{"train_examples": 195000, "image_size": 48, "horizontal_flip": true, "loss": "mse", "encoder_fused_qkv": true, "encoder_bias": "none", "init": "trunc_normal_002", "optimizer": "muon", "orthogonalizer": "newton_schulz_5", "adamw_lr_other_params": 0.00076, "weight_decay": 0.02}
Rows from block 4 of the encoder of a small masked image model, named by matrix and row number. Rows with one number belong to one neuron. Each number is 128 + 32 x the weight over its row's rms, rounded and kept within 0 to 255. All counts start at 0. Numbers have three digits each.
After each neuron's rows are labels from the 100 images, of 14848, where the neuron reaches its largest size: "colour at peak" is the nearest of a few named colours to the mean colour under the peak. Only what is clearly more common there than usual is listed. The data: photos of arthropod specimens (BIOSCAN-5M).
# gate: MLP gate (encoder.blocks.4.mlp.gate.weight, 512x256), inputs 64-127
# fc1: MLP up (encoder.blocks.4.mlp.fc1.weight, 512x256), inputs 64-127
# fc2: MLP down (encoder.blocks.4.mlp.fc2.weight, 256x512, transposed), outputs 64-127

gate.255:095146076130108105083131124155166088115094125114053132129108148125191163162174121114117105070137104112088120100131082118160120064091105167162102144129122129116218146113133180129119155151137168
fc1.255:097099064096126144173133138138140132180119133118070149100110126136133130110097166160127126058124108121111194148166130151143131062139151136136142117079091105135160161176108121158162122163151099
fc2.255:122150132128088206136146191133152153123168077096152113183132059110058092108094149188150110165132166166144161147175129148124202109124161139106109140087055092123151107101079153101127142121115068
colour at peak: brown

gate.260:126107114176104128195193105106142088162146103119090130202135120078120117110216154151139149164143105161161133104105170059187173153109136137131152131095168154157165120143124177155098148159133169
fc1.260:089158183077131121132119119154206102189187098124132170151078069152115113078137136126122157140133098129118137119107130143179161109117119141147109124139092150148158076124096195199149081145071096
fc2.260:114084160130112148140140179124168144139193126136150082096108106119141068135086143098147125114114157094169143143149141128120111152145152115134120124117145161124135158155168152145202099077118096
colour at peak: brown; black

gate.7:146120092085152115095119137151118115143210111156147153173117129145151101131145170158130155123157120163066143094169081097137116108148136059190109147082107113149085079166208121166145116137122102
fc1.7:149154106106101136121127093101122191066121170141131171110135117098118124178083197086091091087123067106098074119103154099097111146095088113159144092148168096124099137129138125121177127163157115
fc2.7:130089102138095119172122082154135039137125149060152098082107181142104136108166121145094121122121129140100117133180129226126132082105165165163107133072122105143104163173175127132124127132131201
colour at peak: black

gate.26:172138123080195189111157138083124113162099185141137139130090186182135142108086074081174147153120133117089090148104124035144108152155117162103068113119114214119131080116085130154168132158139125
fc1.26:115099118162108097145087141084188181107122140175131184127154152155065098174097153131164108188118099095165113080112156156150159136087065104104103093158051123167113117137113101061132167088178124
fc2.26:108141096110119141115137150082101163125156153119131208076119181095198135078128106153104074092079147081176142166123120157060108142054124112080210095117124075194147133106159141177143098155127155
colour at peak: black; brown

gate.32:174064121132153056103112123047086157168166132118153114135145112107156075121223140109175154173083141104141127100085107194139068123180067127147142113138110147149124175134105151138081136129116228
fc1.32:101141141128136057135154129136191160113185135103103141190151177200122115144164121093122168122101117117129159101104087103137097161195181139138123100103106227101127111164124123125080091108141067
fc2.32:082135154179134148093129160118176114120205151159140107126136110130141156127162112126102081116077129100066107165150063153120123168192120120136132104093042182128177139114133154111152131122194129
colour at peak: white

gate.226:133131161099087095120133202085112092109075092130106112171092121163097135157106127145145167136146113129132113138151179138163143113169137151102136100048117148106165126105134152152105152112166129
fc1.226:117076116165138097113118075162122120173163122153166110169098136184173163156151184153113103162123095103137125144178088065139120131144073126179135158172166158073157133152118166179175139079108145
fc2.226:196108103199128114168163208126106110124136056111108122160129108102127122118126156174099091149074186165177100099122102094160126133092162147058111086112135141088138157104131150098169129108149185
colour at peak: brown; grey

gate.487:131039153146112107149092197134151133125130141117136110115120185163180118152138165171148114072151154191173117184132156121120169152182174137137157123146148135109140105157124156145108143124162162
fc1.487:211115097151085130139142201096121121148145094118177135123123152129132038228165119168148137143165149103123148150139100091162137119101069094183177125133149158211145162125083177098105103125106099
fc2.487:190073065099146096163128112125117064112146096155122151133143123165116120121179151190152146096095095169168202162166143118165109173120117152158133081128111120121186135189167167121122123145123136
colour at peak: white

gate.432:126147026169100100146133109124178105129116116156223084170124147064080182140129068100074094104166133126116079165124134112106124159139135202171166077176117072112100145110177139110171120126120106
fc1.432:135111109105100172135081114137104150051094146122118152117145138101127128087183118142084129152065079136167147087104123121161150138128131122134154151073141116108188076127153082114144110132146104
fc2.432:139165131152141186130045131149106129185099171083138119127189087105095118061171129063132143139089126155131110137099104171127124145141096133144165119189134189148186164152131104069132124197119119
colour at peak: pink

gate.301:164073075131146072121188109133147132128166080144141048150118078136126105164149106139105075153150124171128136120091121105118067118126179084084158100156171174081102063128148103159126146137177145
fc1.301:167083088125146132155136132154064123164141163154137085121144151203135144097138138167111170079062089112139138132122131124080159080119097094161107115109127146145109123124069132149149159151106071
fc2.301:091173161150147108124204113135099107125100126075122136231125144107115116122087135142136094147134061106115083105133095141106130131189123142143118144131132118138144101127143147057165116114176111
colour at peak: grey

gate.422:157135119086131175096121149174120109134120157172133115133169104179153141156124163153131156158172140125155168117158160148158132138134106170069111105132117154148121071128190165072160124098155126
fc1.422:133121155109128121145158085188157162121201105110135105120125133162185108137137104149120119076202106150148192203072149120118103144101163121132114152113134117122069168146095167098104086096119089
fc2.422:137138172143140106166096121121109106175164109141165126133131161125144106088168144143111141187138151116158090116133116176128172105103122071143139091100086103068101131141119112107102164172191077
colour at peak: white

gate.324:200134118101146193182134171126169096108114130110140029101149117153118131174167110160130117175125123088111092120098143080107031126128151148068144096111108132151096109149143082159146073035133161
fc1.324:155125172144166190143169148131098120107111104125112135121177151169121159103131167124151030176081139118128145127098157152116109090140120123112102104137112073073054067172163136127114100157098152
fc2.324:120159085097150128137154114100137093169170107132148160155157076133061141138088084085144127126152111151195104142138090113170113122139154093144219075088108154133103076144108142158163061083128110
colour at peak: white

gate.110:117121132144074142097111128167166108112151101093120168169127125128148145126096121157140153099174107171096135077062124110089090108140107181150142105118160167096172086064170185160162116130083169
fc1.110:146147120150101141131171151096156111135104102110115137105137129163163127127165030135130181065119187158163187139078125104111087093144068064153144136141121118094149172089118113180143091069109112
fc2.110:160172077115083113176097129174109069171170119135133131126109161121093090097102149162136129145103118090202120069084171133125108124154154088116161151125125064152118148119063100141157146086153180
colour at peak: brown; black

gate.34:131173191190131107094099072102094117091162093077111108124148121138168169123069165156157141107098135083088165140123101116090143079117118113125101143074166142140129113100138143072133114143132131
fc1.34:147111129187113155208128096147054177140108131131185143169083165105093156141133171126138115128113186177134103067162154148160161151109149155131173114100079157155202157110085134148112076123167104
fc2.34:112082161199123107162074127143092099135145161123147133130135117132077118157173095163084141151081079101037082080112107116082071128167114095081115160169115123106104137162091124104136063128098161
colour at peak: brown; grey

gate.247:160181155079123109113106167125071135121115122135126101088096111186098074141155150128161107090109122107126165125179138122129166156093120077116159182127093166135090131138066106093178137162084137
fc1.247:090169147140142077141164113137123120102123148088138108133145135139092115140080112151130100195145141168165114201142148071129157186160089148135102120167041165119133074158136206092139187122128141
fc2.247:119172060131123154138050122200138112128134178140166145149055119134106098079087118123133100139130066163125174182067157161131075132106126126142148126159094126048142165193136135134074110103128125
colour at peak: white

gate.509:138193159150049158103110184130118123118115145100123144083121164112195120112138129143101126159149103066064087107147132090120142164082094108187161101133180114155138099090108087189113137140118155
fc1.509:148086099164131120128093042154137082166128071126069143116187073124147173116128105168122111129125124095112180127110114181134118154102130131143139184105064151110124143129115130078172161177150100
fc2.509:119099090127122218106098110147158109179179134139175129168130136203098108126148045132087188144160103131156079099168150144097098168101109141131085121130092107118133113157099122163127194152174114
colour at peak: brown; black

gate.401:155138150153101113127160156117151131137114116122139075108123122089112150160132141111157045108151075153078106131121114143113129160146113166081128196179056137145103129154096132156193092108074183
fc1.401:170124094120139090148150150124115170136144169150120109132145108132141126083152117147188082145110149073108161126172164158137134120066131056115143095110158108167192140106148128105087121082090119
fc2.401:176069085084124120173128077096110085108103121189135082147052217117143143197189105149160128093093127093127140075160142079108172053085122145159115153178181156092142141131164119118110103133153138
colour at peak: white

gate.302:087144171147132084123117152130059162129170162125144111093115153077111160126111148118120122152108136108116103146173183140100053174149173117091111168178173156138169084125102083083125138078105138
fc1.302:143151141112152179136132085153107180123187090173087096121141161165112136171107116128129081158097124178110169170129152149193109102115114135131150118061176130139160121147157100118151075088092108
fc2.302:113140136163144102135076129119169134165122113102151041093093139155126169149128137187168106123141113103102155156125118121148150113187139195129095113131120141144089138150183099107109154094091142
colour at peak: white

gate.155:126104098115126130141165138119142111021116143140080134085162140145126070129107115152051083102067146155121097104084164109141168138124100117120164168084110164111100084074119105152160077188157070
fc1.155:152133192087148122105099068148186202128171164060116166114155128084153139148153171110122192123132125134141091091132109094120100133119175162119087131127086163170164136136057142122154085147163099
fc2.155:093156095195114133136112122142139156155173164126091117155116150077136073133126110146124139186132147098102156168060117055127102125104138195083108048138109158097095099134196131072154134132123072
colour at peak: brown; grey

gate.197:125197184181163115188178087123151140152132174175114114095133150145125084134123167131094137080124094103114086134092126163096122076122142131145163127119109110100084118122162109130102091163153122
fc1.197:132129141065112094121152154117117140075203106148193129165105146128118189150098133132148097139083106036100156124158173142203144116117137096071130149088128142112115107149099136118110114181166074
fc2.197:116152093118115136173109178136119116104191130156147164106123065147151097114187150156099090116130093145127130148085083158089160088118092155210151098120160186103136161182125122082107132094114198
colour at peak: grey

gate.461:143157118144127136088139061174122084120070148101098129106045094097151121171135138142129137122177145136176115051120115112192120142109144100125134145094099078142128044094168099075115103121117074
fc1.461:122146156068100147153132196137196066166089125134183134118192113160143034131144107148143136137074160097130092158119112090137079131128164148114115117151179093072123155110081112161150141108117114
fc2.461:144114151099103130114072149125193122127164136139134111114118135140158088174100082136125132148112078110198153139118143124075055140133178135118174127137140143119141085091127147140132184148129091
colour at peak: black; brown

gate.137:101168126129102108098149168136144190090093136154151164140102165139149133112092117126140181108133161184110134128145148074104149121111105116160119153058148100087181201163134144106180139160098162
fc1.137:118124205126094109148133089109114114092098103149135184158101126165138118147131129074136091104081169125146180154149085166153154103125136075090143150158042185186122178122178090159118057129216143
fc2.137:144141102174181124114066175128142133106161123118167158119124134081172105129196168145096148094105124089109180082107093143132171198171124112095130062152143136190090144095166081111161119176102130
colour at peak: pink

gate.257:136165163125134092167151124066036151083064128113144060198137128105125070170136126090108118180127109143041128132111129076101149101137135161118114139119113075175158125094097156079180138183122114
fc1.257:074119107157146181096134098089061128099164150135195192143149127143114073081101121173123091123132162105101157163169178146169126113177138147107175160123087098165149170192145106087153149110186127
fc2.257:054129134200082136182094170139063107088107103093125119123096146128157110148097147135154152156109117164161152149151185142186118097147123089150188145135110136117151130113096100197116180169097053
colour at peak: white

gate.358:109132113131137142141209125100123109135101157098104139070136142169100097155173167183151150104110068081129130141130133138114126143195184131106139197147190157150086165092133140131113148139158104
fc1.358:144115104109125140108161085125099134123064140105150131128113137102132140166104113099128139166141199146133109137203119096153122074116140124094127142100101238168139112061135060128161082139085171
fc2.358:188095170101117115144055140136139146095121159126189066182108090090116129130127102124128140072153163106161142126189169102163141120161089098142163158112076142109123132138083096154157162159143098
colour at peak: white

gate.378:171128122151145193134157099119180117127093129133136105138167151143081084122115095129146111129057124137151154192094112076145141142111096081109152156073099126067097035128120185151204104151148137
fc1.378:092144129111118178070104161160129198136107119122089089189137138180128148114129123143126152105116128142091171077190074121166135152146115120085058141113144107169143131127127107140052144165102102
fc2.378:125129082059127154179120085094127085167124103155098185144125136139081183135111166137164174137169133116123151101114149096118101165057104171130150158170108103198096159099126131163111134077075087
colour at peak: brown; grey

gate.119:139093093124137149180123066176102136136128091162098168135127122106223168107110169150108083126140116140069044090096124143153118112144081101118176169134144088096161155131094140145113209157127148
fc1.119:088155155139167140119169083076141149142158169131127093154166159133120142135027065117112116184118132091158033159122114096111113145105122120075149162127149189155029135173107186114156070121114134
fc2.119:163094108136175152155189099124180075137135141109118115139191121107176125109096099101120108142176107095097163148048133122168139134113183153105162135120076116152135082084189114147169117087119133
colour at peak: pink

gate.99:153132107112142099107100126110162142200176086158182170157102011154169186135146121108156173112167107125105092175132229117162119162112127121105108144110146073096128126115130097108120144161131114
fc1.99:152115086104127139199105164141062133067124112110192108087086127152099169178143156163128112131131091114087058149058142100097146106145118095098168093106127148133081156087132148102181099138133146
fc2.99:114149089150118154144175098170107165136111102098108160118104145155165119090128172175140173158095165104091140116186123118169149208106117079150110156134091174117117146159096141121117117195145141
colour at peak: brown; grey